{"model": "contrastive image-text model", "dataset": "photos with spoken descriptions (Open Images, Localized Narratives)", "train_examples": 101725, "tokenizer": "char", "embed_dim": 128, "encoder_stem": "deep", "text_encoder_layers": 12, "text_encoder_norm": "layernorm", "text_encoder_bias": "all", "text_encoder_qk_norm": false, "text_encoder_layer_scale_init": 1.0, "text_encoder_positions": "learned", "epochs": 9.3, "final_lr_fraction": 0.1, "adamw_weight_decay_other_params": 0}
Rows from block 9 of the image encoder of a small contrastive image-text model, named by matrix and row number. Rows with one number belong to one channel. Each number is 500 + 40 x the weight over its row's rms, rounded and kept within 0 to 999. All counts start at 0. Numbers have three digits each.
After each channel's rows are labels from the 100 images, of 14976, where the channel reaches its highest value: "responds to" is what is common among them. Only what is clearly more common there than usual is listed. The data: photos with spoken descriptions (Open Images, Localized Narratives).
# r30: branch 2 reduce pointwise conv (encoder.blocks.9.r3.0.weight, 96x384x1x1), inputs 96-191
# b30: branch 2 3x3 conv (encoder.blocks.9.b3.0.weight, 144x96x3x3, transposed, each kernel summed), outputs 72-143

r30.95:449506530534535466539480496484485464472542519466525480416430573495468458480484492492563506441467492466548564521469503447506505548548470565492449471506450434468457488422481512491432513496521425576597452465521501464536507508564521474489509461457467495493473536563493465516462525489464459451
b30.95:393421450464503457480466572550452469458454505469507471531461516537457488464465528524476467488540475481442479459513407451498427493390497475434398479491450541492474439497519553419510524520473463506530460511484526478497
responds to: text has "sky"; text has "trees"

r30.51:491437543467519482493572466456612533491418434546474505477483501544479471525575449521468466514541595529480423568473485471584500518527535504485533519572479516461508504485491545526465518417540535506401533473472487554446535463451416456556515500483557506436511517468548488469518517468502490514
b30.51:456574477516508479444463526506549477484557475541425610510582513438525425492541547502480456499551493519428427479484453441491514508425499500464473496551426460417479550542452435484466545411474522475527446531517485466470
responds to: text has "wearing"; text has "man"; text has "smiling"

r30.26:524506550427474475463618494598503513409504482482554527490524459513528472466451536504514476493515435441478403495537599535580563512499550485479480510549443485444447509454481469499469450461520514482466546444585457494498469457458501481461502484509544582481454502499497579536522452497484480525
b30.26:466452582505476502490555505525523530432505547460489469506500486511443548500455515495488548540571591488525510453550508528467530487472473473454461464537479512405475524435504460569515451473455438505496529538543534428558
responds to: text has "trees"; text has "sky"; text has "grass"

r30.75:509445583528468442415472506634443457482483483515438488508517467507492491476510470504477454440488487507504556483574494540533475489469430490465573502452533451475466450494505471426485553472487488508445538445510445447469508468473528490502500497528493494412455528425489643468499484492578438499
b30.75:457435492448490447553494573538550500567496489449471550518444493563543440482487488511503465512451502503446423397552535526485465522554505531461538439514513525579500496444502495490552502528465489506466437514492492427512
responds to: text has "trees"; text has "grass"; text has "ground"

r30.70:502501444551553541508546570481501483451528521453573521472480496516533521600461548477575456496465606522515527575506605469507553505501581544514497466544510545493445508503502518532521509496509437581544527487492487534535490464631542513530547505544474522495563495509481508504429444572533497512
b30.70:466528441474463484428460507456479517475498501500455475473491523467440542443502524443570517500555510540485470472441558484603475539449418501523479386467511483485513469511506524540460485461501525459597460467511483495480
responds to: text has "wall"; text has "wearing"; text has "man"; text has "two"

r30.84:509522452446477454504484546442509537461456487506379508480509549500541537566439503501467454473472476503464551564442497541490469537500544503425489464476469504498482574429497469571484497466460547462624512528454547482459515478502464513435494532513517408558512472448522486441439479435454555500
b30.84:470422496559553502451523527491485495446459395496438479530475466487509405496445458438532491500424492606416527435470558454602482479510496494503483520518533469456473476418433466506436604427535487517481499466529440529467
responds to: text has "wearing"; text has "man"; text has "smiling"; text has "woman"

r30.86:468493555472482391503529532538460471613527429508458476532583487560491427530583492439458505536518423576447540520463434515507509509540530455586496593550507516498496542556528439534474623484545567511506512479476476527460523446475571414460496475576517450576538464545602482546474429450484501495
b30.86:539462483475501538498514486497440491499468536486448433556485532529527495496474470454458500567532564499525522469404550542556570660506565547563475532560511434516466446453522545499441508516497486541511548443558505483470
responds to: text has "sitting"; text has "man"; text has "wearing"

r30.3:480510502473470474452451592511659479402446511467612488452447432563586488505485402516480429508540540495443499561539501570473511530522477500409496464494506447432561498423496554437549521492530530524493529443488520523540513476584476411554500468399481470520526519450485438511467442537488495461
b30.3:524509538504515470540440509471548487501453412470435472525453467433499423498471457499570467477470479487521516472496441508503490431498557486505427456464544458507447487612439429464421484469477493530525458503476538496479
responds to: text has "wearing"; text has "holding"; text has "man"; text has "black"

r30.81:532466541450504543512482517501523509521489503542529557431502478515478485505550539502530508605477470514592448524462514436505566558557504437484513525522518506510537486547410520476580515474534522448512489470524470512573479514527483476430479486507534534467484511463531516515492528515513489519
b30.81:455498497507511551440474533553513471494439485553536504440478523521462451564558464542502508488497457497514418537599481483527452547512522518547470494508511525519580465475510504501485475492490543501453441474538527534511
responds to: text has "trees"; text has "grass"

r30.80:487432464532444532449492477528466507460466465512448477497512456604462504462535490498440505480510474509489509514516446535484555503528481427489515510505508547482454524532528417425428573429477494467473507522501496488505521446496450452473478489523483525436476467477509491526573423483499464514
b30.80:561558520447520506511467446519584492521503494528512464548427489560443456488405437509528500503459412499501579448527453497478547464425532496519437461576493503491478512416508493465487530415415451460471501563484532464488
responds to: text has "sky"; text has "buildings"; text has "building"; text has "road"

r30.35:499378519567514562521447547459515571485510511542554531504491528512523416531436539499452594491450500512498505570459504493484510504563417464440492451490521534440442542502517454496509534516504452554502514494483480520456482480549443530572560533472559563500562468500510394462497514583487495507
b30.35:465539462475511501410501520465470480449497515612510491509557546448487542421506522517513502534455535457490517533552523542493482531545513397539476545465496528484485580476487497538555470412466505438527550459436445448493
responds to: text has "sitting"; text has "wall"; text has "table"; text has "people"

r30.9:497551517450521435416530467513437511452544440471461450425493497477457577453520547482526504479469477528540521457526423518485489506590574463454470508451523519484445500468426518470499442446458446435465487485504525475493485468545498526471529473486508487541503515470480545512556508428489451461
b30.9:490525442480481478487507443479494479466544410590460490488493460545506459474481524499470461440514488524466430415546449535451519572588545516439512502482506529509535469555513494466479516500475494462465535450563539506523
responds to: text has "trees"; text has "road"; text has "cars"; text has "car"

r30.5:487546532495465442466508487472500520496541542525553476493544519527457493494517549462483468500533459472550474521487484524513475503573537420467535482512516486516519475530516564487441508460524555501478491577494574490421512501584441450492577535508464484608549442597595553544496536515501450501
b30.5:492475567508472468515484515482583558487485467471459478590459460491543539539472520433530478425525471534480499447508532503538541507496509532509455556555496512437561469545521547456516549527511526565474502434511452539486
responds to: text has "people"; text has "sitting"; text has "two"

r30.36:477457516409487498478481469486470506502505472495601467495447461448507597512477521506502548479524452505520509594430522470489461485521501537542515585489486464598662477556467427488470505514535479557426523549467459432575492440617538485474469553478517492501583526533506467484492573475493534441
b30.36:442550486516491527492483469510433436426457539628558509541483502422525465512519506468508463513454508448499462498539537527487513555469521462501520547443443463538481531468374455579517502488501531478573478492470472483495
responds to: text has "holding"; text has "sitting"; text has "man"

r30.49:505468504485526524462467479458525471509558416469489490465490513569517501473489515510486498462498511509531566464506463515432527496438521444571496573560483493528542505480426430469408467434513473527523506508455553553554545517481486534524530496439539449545411515497586492525448483484533458496
b30.49:443543487525513493491497437463524532514531536560558559557462462480466468476539574503520563496534414496473481451529503460528458536466475541487446476539454477479562513521489487560475491508513479558502491550460519548575
responds to: text has "sky"; text has "buildings"

r30.4:526475500517512474492494462489529476622463466465464555491538500470461535464455479483460510505505557512489482520467516475590431493497617501492437605545477562554464520502484510476537505578524480510512501499498478571427505552513418510530492448499564637435538485455470493528431511600503428499
b30.4:487466537450526508521478551512562555472556496512406564527468503468571467527488460457510465540525534503441522537601509490546517500496531435528525457486467473496492565533532491550445446429530567483480498531496502544484
responds to: text has "man"

r30.87:513508516446456470515483514475574526534539450474562483450486498511498537470517530462552509518474495576457487544454464525442510558500541498532509509505497571477470457441381462482474467470528499568481542460524552525560478520541468503448540508544475512582482479527494448450524490487449520507
b30.87:546441483491500504510479538512414511514513476541488442450479569544490477448518569489446438522441527559510553543553458488596486493432462450478428590509470482562434472508459501450522418511510438545559500523478493432504
responds to: text has "trees"; text has "road"; text has "cars"; text has "car"

r30.38:438467498373510481509489484466510482502442407465535582517527461522461579498524417527455515490484475464472445497474496493488495488547583429489480567477400518496579495524513567486491501430534483491499542436531433438459534474508630551540506511552476559502539442427497438564518445491463497505
b30.38:511462507498514547583511440512487502467517483540461517486484538515512548485476597480451520497503501494492504435505498465487487493419479412470502508489513484475511529581492528479489502564506523467419500549480525536512
responds to: text has "people"; text has "standing"; text has "road"

r30.93:495511555510525567457461456506540505451461507552527477593560553531493540444456561540516466447410480540435496489461538523486567475556499532515428419522466552507488528425551423492471533534446502453512559453527608564488470489479483577482493497516486488470562481464495502446438483462523515421
b30.93:470532482518483538486520463465477491543478486477508459444540513573575534401481579501538468540484483472517473457416456470489445523527398439523540495530498475491450448418553453496576502492472378500421453445450519517570
responds to: text has "table"; text has "people"; text has "sitting"; text has "wall"

r30.82:514449463520460471467497498532621556460515497461554470514429496501485511462495466484532456455526471478450545485531450586438506457514450456466502517477466475498524363468542540473448582476566477564520474493436521491440499510493496508569519501451485524487481479485498507471566462477504472463
b30.82:503474492533504509466484513519437462493513481541495511459473511617508439488443484498473497489509520459487441498469441514513538534464586522521552523491515508514501500461474445499513488584490508476544480412504457467527
responds to: text has "road"; text has "persons"

r30.42:471419523465456466421532461495513487430464471490472513400470548399475411525506554467490495448484565505446449499447570563503496517530514507461536395454455509521471586458487439495539437496505520458515466461452465525459525487487477468506535524420459458517534481459431435465521453522529492537
b30.42:542624482495509525503491458518539516488452403483538471435447490431478540508459498527552479489461422471460540520568436482468491506435507406480519514570551495462529525449459544543520487453510555520438466551485487453517
responds to: text has "table"; text has "lights"

r30.45:468529517513516462496495445427601462464457490455531479486556519449487519487487607457552526484523518572487493475491435555532506492479478464541568424488496499458507464502497560529348462492560564593498519474492511516465505480514476572601477557475523540514631444436472451458509476539494484477
b30.45:473478506537465478512517494458555442527554478453477511503508462527508499458502449475473494477457473409456534432484469477488529514436526530439461570449526556558511536499440460428506493454486493519495485481537531524515
responds to: text has "standing"; text has "wearing"; text has "holding"; text has "man"

r30.47:502511482517441527486487491550446511514524497479528550482555512449511553537582540464533512517548538530572490504486547458510505489490506505468502494482566498481450570537473464490557524496473578539516533466520550501452508507516482485522490552585511486529475573502479508477494518525530466543
b30.47:451514542483531479522512495494486493458495450508494514511507489477548509562516496504470469462477465574498426455478382451462462507611495546461474502558465493443451495526524519464497477422506495547444487498545535446497
responds to: text has "sky"; text has "trees"; text has "buildings"; text has "grass"

r30.6:501507494453482453496512622449408480492507455504534460459468440484591489558561470489482524469501570503550521523502471499485500468466513515480513523470516490487506529516538530539534474443537508612430457521486477546445481425605471501537481575587535476447457481478449560516472520511470550508
b30.6:527489504477541550497524525469567510524466538526515550489611520552485521474520460555526481509478554530498463493552508448644492434574515476538488458496524493502532488477527496445528518550555588498550499485478510511477
responds to: text has "wearing"; text has "man"

r30.79:509406506588483532540465476433537465578480517493440502489534472479443468409561470492528547433438618563443570490546501498497481534442509529486475442531490555473447531413457438449521494534460570526491512476453464538451526486493539444495491446551518495482447482489467482457497513641461462492
b30.79:482405505510489489531506512520457523486527453496515503446552492504429478438486542489497480538603540461522618452489504459466493568517470435540536540477508505526496465388483552521481475550467601441435467465515515461499
responds to: text has "wall"; text has "wearing"; text has "sitting"; text has "man"

r30.43:526514486506526446495476496446489474514475468506530516477482471469551581496440545536485522421451520534461436451461526439514473439549532516462506435494535554495551487449489559572510458457542506488539525479446487524464493473568487440553467526516552530443582435456465507468552484520484548534
b30.43:400419430470462496494466498471539509491517542480519568465462444434487522427571442566498553516508490435453523496471443536482527495525517527444481540464499530461477521579502508478480539412494451467460518501546560502520
responds to: text has "standing"; text has "wearing"

r30.23:497556523527470449490484506489463561488543484599449472492486572432514449536495626537569562493487457553488490530480487494516546490607490477441510460487455540485475446474535495576477545491439470473540476530514466484466502466439503500423466586480555421619510536572461592500558531467458491514
b30.23:470472553515560517452474496473535489430494523523471480485525473536537549550546540536535485504431522467465483467510532503539512486503526529436505540440537515462484510506561499457532508514506454556450467422431547563531
responds to: text has "sitting"; text has "man"; text has "wall"; text has "table"

r30.85:504539520522465546466480611496581437480487448474568449482470438474563600605516507474453416456462511538519545508510477526513493457526512488559460471423559452476532445493470492517454479442583578582538513447513465450544452431620456441566466567458528430443502551580459433547499491521498462443
b30.85:497485553473543492403505486488435504511450487412469509536534510529514477488469510496555504468460485585503481488481492536571482447438566495514511521509575538513484493468516481500543532530484505471604564441547469500524
responds to: text has "man"; text has "wearing"

r30.20:488445485511510464602467564477485485573525635507454574407450498478513434442553524519511521484513494478555455444479485486504480544424533501547426583433508476449480526594461549576481464488479630501499524439500468482508487496523438534535482517508468522535459493480517490488533561412532507535
b30.20:422546466483498564445538498551508523503490514496565474512457531513466492500524589474485508519452472511586491519628447504408486397480538507538482540481473496409462509482423452508544475515519529515482575503479526457611
responds to: text has "trees"; text has "grass"

r30.27:534466472509448504440455534503445519499573486470499541500425503530497514472502451543498479392493512479548493498443599423500476559525551487443443463446469478469473502398491540511510474513511512545555523456448522498491477524472480491489513512510508464486459522527425528582587495467530467452
b30.27:524437507448467477520494488572471477456450553462467521533458495464491492459502503528478471557483431441477486485521419485443559496410501499469429477487426517452496487513469471571461514538468470419573487502471525474498
responds to: text has "sky"; text has "trees"; text has "buildings"

r30.37:553486533519519565493518463509476478487509476438482535510505516492546486504502498492473477456505484588476648457591497458459450486567506492478559446510593543495506458476431498529572529465505506499512497524474513578464496485523476426418487510495526455491472479500524515495411500511510415521
b30.37:523463484478487473584464528475497523504501515488514451528521552428458444540494462563498596554479493477507559495511525459493488530539526505447511493543419549517459528430482487488524483521508487491499447553518442460493
responds to: text has "people"; text has "sitting"; text has "table"

r30.67:499421548473452461491447542532505406474470486439604515502550459523587549508488533481446421479468638515481476481469506511502449503559471548510517463444488500571468481496511578449571484508492445533489547448505453422511489481579501469633480525485498521473544481408454521517467431486535464460
b30.67:454476457541469542427500427500469475440505409460464426462519576505486513442448458548473491548522531495565484522459464456534495515477605465522482479482511520484487563533564526535521500526503524421570446478440521506510
responds to: text has "wall"; text has "man"; text has "wearing"

r30.60:511517530472494448474548424494515509467519496534495496468466522467482507471489529470483524461518431467487419491501495516529443469522493489465455431520507534504557459449415589631487537524526527499530507479467429555442514499457457471527494594478657523461498455553438523477453557632477500579
b30.60:576500548526518460492442487477514515419519502489494505650484477531595478614497463567555501525538453532555485482519518500456503502421490483464509442553545514535550484468529522478461462401469496463557448553508516537569
responds to: text has "buildings"

r30.2:535562526495541523413479506438485500463457405442468425469509468501444476485494485538502487485481479547430468460480501485509500483547546472487499395484479484511467497426452432494506541473485469511501484544476505452520452485541546504473500481418467485469497491507448457464474518486440483437
b30.2:457401457491452516483475421490532498527506452482485498497461462456489535539484550474472535441536491461475387466562437498445508497541478528493555527428512481469529509455541501447526568554480517466567494569546438516543
responds to: text has "sky"

r30.46:503442487509448490434614509488415483518469463551479518477490484559481409494558483448509507554493511454505463479447511549474492500461563431439518492445493477479458573488480487507596572475465482529543524555459518491481513439494421528499529476442539476531574499484465482445513509523508488488
b30.46:533418482490523437443465488555515496495503514496486538526432449501503454497551502488486482535483504512555420484448523524548509517403496472493510459543517461465480518448495465575467522457547457515528508503420467571540
responds to: text has "trees"; text has "sky"; text has "grass"

r30.32:492486509501478496518476547471519497466455468469457504516481548486486567599496415525478528502492505500455547497464492450492519516517504524480494460465527496547464469444530450500511517497445453546451533477518484496481487502498497452510505431566595515511494541532526483499479454473451482534
b30.32:511443551474440505443489455454508528502444485485400523675543557483499476539457525507567506587521471539514429483494547525569455524438432476569493476503422508439526469494519500475461463519493585468559469507460467550431
responds to: text has "person"; text has "wearing"; text has "man"

r30.10:491486517457513510486508513441501568512496451533472553472496491532405461516497481549538671515424455581521494497519536446477485515575469497510523500469507518602521493525469441518453517539481501526470468571471504517476503552487494515458512495514556531550497517569494504451507645487458510559
b30.10:539542541467476472434469498483529432424475592535523489502518499454495539540527557496461454452420512405416512465476484529530456473508552466481475568496445473516404491538456509477485558484494525463480503467457512465475
responds to: text has "people"; text has "sitting"; text has "table"; text has "holding"

r30.92:481418550515533519478515490522552520462422465435494491463503469527527520506552441522455452520506482537448539499486458522504514537515525487468423472475581492510498506535422480500502530509461548527508532478544499506539530482521455556511475499505506496470490552437501530509470494494479468470
b30.92:448422502442529535516521515535513460502469442442425489464511594470555445474387515490467524571482509464467475504507455487468496510432485481436482500474494562416521526534508519445473485497461498553477500453505476477507
responds to: text has "sitting"; text has "table"

r30.78:531462512439463491466517623506465452475488456497404487456487506458594442538471586460536498468468490565498491481458495491512568541535491590480488565521477514590450522466483496586518508484555488521471489496458482469452515498521460556494472434482543505524500543460522488513451476500463493451
b30.78:553568506452505522525451590472486534540473485494546526582544535432503586576459514513587485524547524499447473515473515520616449485476505437534548475533488562475546492509484494522447493528516545476639481476524457548531
responds to: text has "wall"; text has "man"; text has "wearing"

r30.77:462434498513484491511519572528527503488515526494524427455477535522572471487497530477511570491529609521422568478542471489446503530496505463522615467441509507450399537484462475510536514479495448468512527501496521493501425461570464503497488495463498370522433466570449570487558462505473412495
b30.77:424532533453485492564462527510508519495591554482548541502532561429537522531504492539562549503466447475464495496520468524459527485476520551490479466503492584398428543506478455538484546431457433554418477425472461490478
responds to: text has "sitting"; text has "table"; text has "people"; text has "wall"

r30.72:473486567543550502483544471541529446411524507489496469557490481461484372481451505432525470495491538522555520497478416457489519470559479468516475468452603472554509475472470491447466464492479432525463492523486515568503412462473501483550528483441482521521478517488506480505580519513516459565
b30.72:500498452487476444606518448529433492443478466521544467518493503403510463445421407445508502527533415486449472513568484514515491503444468549482452500460500482405492494467498515468448468483499453522476554536423447503498
responds to: text has "road"; text has "cars"; text has "car"; text has "grass"

r30.19:481519465531485494542501477517466491579485482478491498520455513461471477440520470588422467539517440477474497523501506463514528518502525454520573516477547512475418410487504564446536489545526466545460495433573491503500489552508501518510478474481562498437467513467539530466523451431483387535
b30.19:457505547531480540540497429480551524487488495439456552546453506506479553464489557509441480485498465508534378447500496480514436524440503461536514499535537545543497541451545533425452482511459531528514527466494518442471
responds to: text has "standing"; text has "people"

r30.53:505398536523539539588470575470587509506480467495569547506495509475567576548501414530528568461480507499476430555578503404513453499445489469560503523412467522510514514553506498496565482557547531602470498444510485523499525453555520473585475534431507637481461537497515521456493549539537533433
b30.53:445453472527528469410498472566497501452480437530444536467469485468449450483508456486481505519485452498529607495580502533543479466460490428465513498489570504549466514524513537484405496504508507467513523441458525450510
responds to: text has "wearing"; text has "man"; text has "shirt"; text has "black"

r30.62:489497524503519515515570655467548485476482427458527510494418446503543606507453484472512553469499618528474469556494536437491526503500538457418483488473527545518453594472499470522458457479539431564479499459495496522496480482557473493439465496533529595453503451461466485506480510557472475510
b30.62:551542464417510461545451509463518507479512522535523451476557488390527575548457492501568511455580467506448536516482526566570524439491457506539583380466533499523520486552506515581478552434537580486570469537514493471464
responds to: text has "man"; text has "wearing"; text has "black"

r30.33:490572515524493472509478483604437571440437458479465465459529468527534449591474560500468472543481484435499561492550507441476462502455457488456561518447491454531452445494469555528441540508474437430483556453505470453504455432494538464439474540489539480562459442478545589542465453501467543501
b30.33:514454463514528471517550530517584519392451463496393500499571576420510487464514521583522541505514517527481424468483498484519532422490465517488438480492478520487499532478467406474507495541447505504406541533439524549459
responds to: text has "sitting"; text has "table"; text has "wearing"; text has "two"

r30.52:521528479483459483435549566531525484430515480532522481460521534514586469481488416486477587488560519465550543513559476551509465463552513513481522496467454560473556543418547627495459493474500504575485497548464458487513489495470541462513473451437554484512488410496456438495489536486480576506
b30.52:550480550440460464511511474476499450567464641477569491528451504475446539540461513600454467427457495502515549484476557534446489477532533565479481512417499481455506491536539417493481543488473464513578490520484472518457
responds to: text has "wearing"; text has "smiling"; text has "woman"