config = dict(
    model='contrastive image-text model',
    vocab_size=53,
    embed_dim=128,
    text_encoder_width=320,
    text_encoder_inner_norm=False,
    text_encoder_drop_path=0.05,
    init='xavier_uniform',
    momentum=0.95,
    batch_size=128,
)
Rows from block 6 of the image encoder of a small contrastive image-text model, named by matrix and row number. Rows with one number belong to one channel. Each number is 128 + 24 x the weight over its row's rms, rounded and kept within 0 to 255. All counts start at 0. Numbers have three digits each. After the name is the row's rms in percent of the matrix's.
After each channel's rows are labels from the 100 images, of 14976, where the channel reaches its highest value: "top examples" is what is common among them. Only what is clearly more common there than usual is listed. The data: photos with spoken descriptions (Open Images, Localized Narratives). In brackets: how many of the 100.
# r30: branch 2 reduce pointwise conv (encoder.blocks.6.r3.0.weight, 48x192x1x1), inputs 0-95
# b30: branch 2 3x3 conv (encoder.blocks.6.b3.0.weight, 72x48x3x3, transposed, each kernel summed), outputs 0-71

r30.12 099:123124106162172130147130098117140139108116106149112134078102145121150090105104110104137148193112191112133205171103112186115158119103106141090166102122129104108115126125085111139138091125094118079145108124130088124096128076118084126135085104140101114113093108119153099111132109098130133149
b30.12 106:114120111111129132104123142108139108172135109119152082132066147135099103107103126119081112128143111128146130113121105121086081096113104092094106157106107121184159124098094126140121138152098093124121142101105108118097
top examples: text has "wall" (47); text has "table" (37)

r30.13 105:124099114129200118130103120143116131145163139136130113061121102120237107093098146156148106105117150134142099129097114122123161098153109226111136152154100090123116113122121149135091108115143152158158125088161148124160118122108127094177143105114145168093094111097128062113116137139120127135
b30.13 111:089124101129125098142150112160137082091103122142110091119102103114090132078153118137132156137090104132091136124092121109086129115077105185133136143098123117179143119148137110113094121110118121131124134121167102116120
top examples: text has "man" (31); text has "woman" (26)

r30.15 100:132156130101145100077187090132109145104152108122219109088095123102107099102102114141193130089136106084129115082099108182170104159105128168051160149126130130154130172151108139172082124143157133153130158122142150128115121114105101094115115150160122114162156100143126106159114121157136159122
b30.15 099:129122118103149153100110135113076169103106174123092150124114127122150124140107100156128131132109167170095094144089099092108075127135138164141134108111147111106092085163147125113103133155113127126115103100151118105114
top examples: text has "standing" (52); text has "holding" (38); text has "sitting" (35); text has "man" (34)

r30.42 106:091100108088126106087146171129143133131095120098167097106123100145124157152154108150123085110158144184179160079122155138148109172161149106072101154165124087129122106084120097106106181128122157105105122171153136107127158152137170146163142113128156131136095112155156129147118135134130119113
b30.42 100:127152163101138166139098130123145106118105123116143126099153088081126146109163104146141113103106130120120165130108114113140093107108072124132167118113139152107170133141121193124119163129123144106132128097176139083153
top examples: text has "sitting" (35)

r30.5 091:143151115190122090102176121160139137085171137129128172112180116181113151142143121082095164147123151142107169145111123127121151138073114127135178081139143132119109081093161174141115113127191112115128121086120151195139115083135127118110130112103126103135121107150117178167129140132138110134
b30.5 082:126075134129126095115120140093156167126117118158112110129100105120119086149098147124090129122150117148085108143124127145130192106102126094158137111100145135140098121114119138105137108116103115102114106106050109149101
top examples: text has "persons" (28)

r30.11 098:143173068187215132141133136126140090115126123159148116128142121084141148142132128101177113125119130098161153118089153104183150135092174142123112147105140109107128122106104126142124103127118135090119133118115110114161122138112130101109123094102121102130118116129121131155137105157128109149
b30.11 091:132123121104130137120120137140108126103111097096085117119152102138163131182118135097130143080121149107146103155105114096136147191102132182133098119139113105120102118107096142133096147101109158133100120137169137111181
top examples: text has "two" (39); text has "man" (30); text has "them" (25)

r30.25 099:096141100181224129115177065143104117106122179139178118154122141117142138095090159082121148151135084088164094132143122152219176193127162105182121136138144101131127139117152167147114131140147163115158137111128126125123141119124118122116103114109111130132114110136127142167138134165162122131
b30.25 098:114107135100137142147120135138080109104162112111122104106076138153139104152112126120146072101145143161098143136150144138124101179137140144144096134079134121093131127139126118151103156106114142100127188087119151134089
top examples: text has "sitting" (47); text has "people" (45); text has "them" (26)

r30.2 097:190085128143143147109178140167141126098088157158150090119175116126081114124092093104147166138127151111122126141092145124149163123113157159135082107124137164130154118123117128197090089135137074121119134152195111145154121141105082098102102117181113114091184149139127121136101106143110100136
b30.2 094:129100100104070101070138145121101140160139099077144134124088133167107124134116090123131120108094106129124115104144105155153114165126090134151117141150098144088113113148156098142151092125099101113112111129107128155109
top examples: text has "persons" (25)

r30.16 097:176106119138168161115135090118143118161115098091134099173109148092127140056104120090147102180110139118137091189141114118139092159104118111141129128121142153137122160158166169096118111146143148123082133165168106110134152128103154136150138176170111166121115158142101156148127174153152115135
b30.16 097:100128133146105132123118123087069095110141129136112096121122082159118115146086129099105106150130135168079132117128106093128079128100095120124124152096103123135122120161101089136136114118141102127097157079134141144086
top examples: text has "standing" (58); text has "wall" (41); text has "two" (35); text has "wearing" (32)

r30.46 105:131076123103128127096103185156142122111093174142061165102179157153099120078146149175093189134141136143109115109131143072096118063202139069180112136113141112096153136117163125112098119133126122101122119130136121139150121102129110092109135132170092085137129137167121132175136124097160151119
b30.46 110:111145163114111109101139131099114160112140103129120147106104105116108134147165134195124117108113101107091108155137119139127097089137124079130140104074139159123173106131102148103192130098097119108120141124110123118137
top examples: text has "two" (28)

r30.39 101:105124162104128130082156141121111128092121124136119138080181114107080150107124138135167101089158185115135144122145123093111063096171156104121080138135121127161115109149109133092111104081103091175104145145094156146144147142129145154137109130115131145138109112090116069117094090121138102152
b30.39 092:096129140139150157135120112110107117151103125108123156097136129079085117115124133164144126116122125156143197142113160145137110172151118095136140129132105113093138162099126085126099179157099142099113110134183113132115
top examples: text has "standing" (49); text has "table" (30)

r30.0 100:099083116098106120095089094127116116092164126195140126111161175143136161150093145125123170082074138162102088173095132113120187129111191156118129099137131131091165141085116127127156105117133142118136119174114107116161129162141143125096143116153128116119134103091118145116135128122138132192
b30.0 092:114123130162114127138118124115114125123135135108119107129113156130116109109094098069149165133074150187121119131098140134121155106096129146148144116139103134116077141174145096110124103127122123159117112151097114199090
top examples: text has "grass" (28)

r30.21 097:110128143197126128132128126168160147162103122146118111200144117133122155154168126117137155113106130168106103110157093087132209090105114206151135145117132136143150119106163113140114162137111124137143176097110146151097165149123163161125103115097109087119123148164143115130091109117137124106
b30.21 102:155081128103119119099144142118113111102130124159104097082138136080130150128076103099089122088113134118112114105142139099064130115121115137174151141090117128138146118100105108115104133107108112129101124097135126181121
top examples: text has "grass" (45)

r30.19 104:121118110086075184178105162141105162150095132104142094140125125171129152156190128196118108138098113146133127087158107113120107121181163094127089084145144105157134115119103136156160073132114138166126156122151119170126098098138126094080107117184122091173126119134130074129138121126115159119
b30.19 089:131137112157124106092135117104135160151091109152149115123153117091144186128171109129119148139081150099138114145145123131124145145125086124176166120117157101112135107154075181135104107131145161121124158125128154131162
top examples: text has "two" (28)

r30.43 107:079154134128091156156105128106091136052177120199076162116147131110092142064168122201134107120099092177098130141113168077162136171166128096108114112120150108105133151112103131166099138123131174129132147115137098125158125113127120114107106137098126117139159097118104148159126146137153106146
b30.43 112:115178112118126129116114142111135141096104126139137125102127106107070128107145148106122134135103095209142142169132154108138107141073110120172117082105158128117162128130114107126118146121106124112158129129069139128133
top examples: text has "wall" (46); text has "wearing" (33); text has "two" (29)

r30.34 102:165131135112225162141086122112100131114096147111153087165133196144135140132077138102124143139084073101171086182124107106154116150135164165150104127156116148127138171123097118132117161131088133126052120145148141109142109158130125082115163123134100112175124163162123199142118101123128141147
b30.34 094:130098136115149126102094151100115116126134098129157118102108118170115094137113112078105113131086116101084094087097159128112097159114127131116111096096111123172098135156124116133092088112126111117092173133106144120106
top examples: text has "holding" (36); text has "sitting" (35); text has "man" (34); text has "wearing" (30)

r30.40 103:111111193152074138117138120113159082122171121194130162146206116169103098149129119123087139170128168135073107171088138121105107128131129143130086107114108138118090097097098107117160125104132146117147077166102132138145123124119114151124104148116157102152109125079144122138174094123101107180
b30.40 089:153136100156113153097172101101104121166131118088121112120107139109128098082092105134086120147110110214122147140106134142114162103106126124118141177132125147121114102122143120109123123125115129150148132118079091133110
top examples: text has "trees" (56); text has "grass" (39)

r30.35 101:163100131125157100105180172167138117149170123122172131134093102110141150186099200102154113131186084084115121142141115111205116202170113116106165129125125128107110127111155101162133127127118107137157139103149121103129087106178120148151125122111102115151141163107131172118116162107125113120
b30.35 098:155137153135133138104099107102135120146130108131178078103090095120135105108100108139118091119117123126157107105131134143164122125113134105161119165104139100126103109117150164132122113130092102124152220115150141095126
top examples: text has "people" (48); text has "standing" (48); text has "sitting" (36); text has "two" (28)

r30.26 106:098131121102189128115120097111197153162129115137155072149093099124157137092113127157214093109086165126163195127115102145132157154146144100171087124163147124126129133089109134151121107131129137151059141130174168144102136110161108093119110125138121104143121092153083149147139142092123131163
b30.26 092:109135149159088100120101148133105102138112130146123101092169094132117149146161138156082087121135133121091159167129137113088157117139138102095117109083152104084137136118158116134124136145134140151071139155105107115145
top examples: text has "table" (31)

r30.4 106:115157127121171084150114118163127127108137142129145142119156110131146144105065120098099162110130114120169135127151127091100134096106153151175163152114159182152135152200153139159075134124129148114079131092102152150088151137107099127144096135090108165121164182137103109130125140142131131134
b30.4 098:142094122142101132112103123124172124101110095160127123123100203078125111121114094083122161129085119132118120121085120108115132142140104120195154117106147123132106127123102111133140117071100133129118117113116114129097
top examples: text has "people" (43)

r30.41 103:114154109140144067164175151144116090193092121088135110051153100126181079126143148142145126094146118142155126134131070126146126113173121139160080108141110129112100148116071142091108154133101152087070120100127114080121128102137108109144119117101157144119090134133146110119100121100111127132
b30.41 102:138109130104123115156107111125125092118148114104114117168083150096133137132158114138110169092083173111079114144125154131097087095096105156099113147125119139153176131120118105111102126087139123106109156133151130086138
top examples: text has "table" (31)

r30.10 111:162140137165124149122152099122164101153111124181134165238094163107092151148136128108106107140097113150204093141132173115082146105093110149158139119104121123103119112103148149128131130151162151092148123086134115124105119108103169162133131120099131096112091124134169174123108147160162104122
b30.10 120:142117132102123164076118109111093110095152137139095110104174123122116104126080104080084112158150094117119192127131162116151131124096132098136151127144113128088117104121124122167101123116141140106139123104145107160115
top examples: text has "standing" (53); text has "wearing" (30)

r30.37 101:134123108114114152147132169137089079138125137167192167130192105113115168202158153177140122141156069135161146136159159116174109101214162156124103113138122137103140110108146118129147145118104156142094111127112120119137146155153150129110170138096130128092086124127101095161117156111167134134
b30.37 110:136156160124135131143115088102100155119152130138122099106124109146133118130115166167130132115115107187105098166154141095192121154118096104166120149145136143150122146139135144134146185107114117098136160126110170096106
top examples: text has "wall" (47); text has "holding" (36); text has "sitting" (35)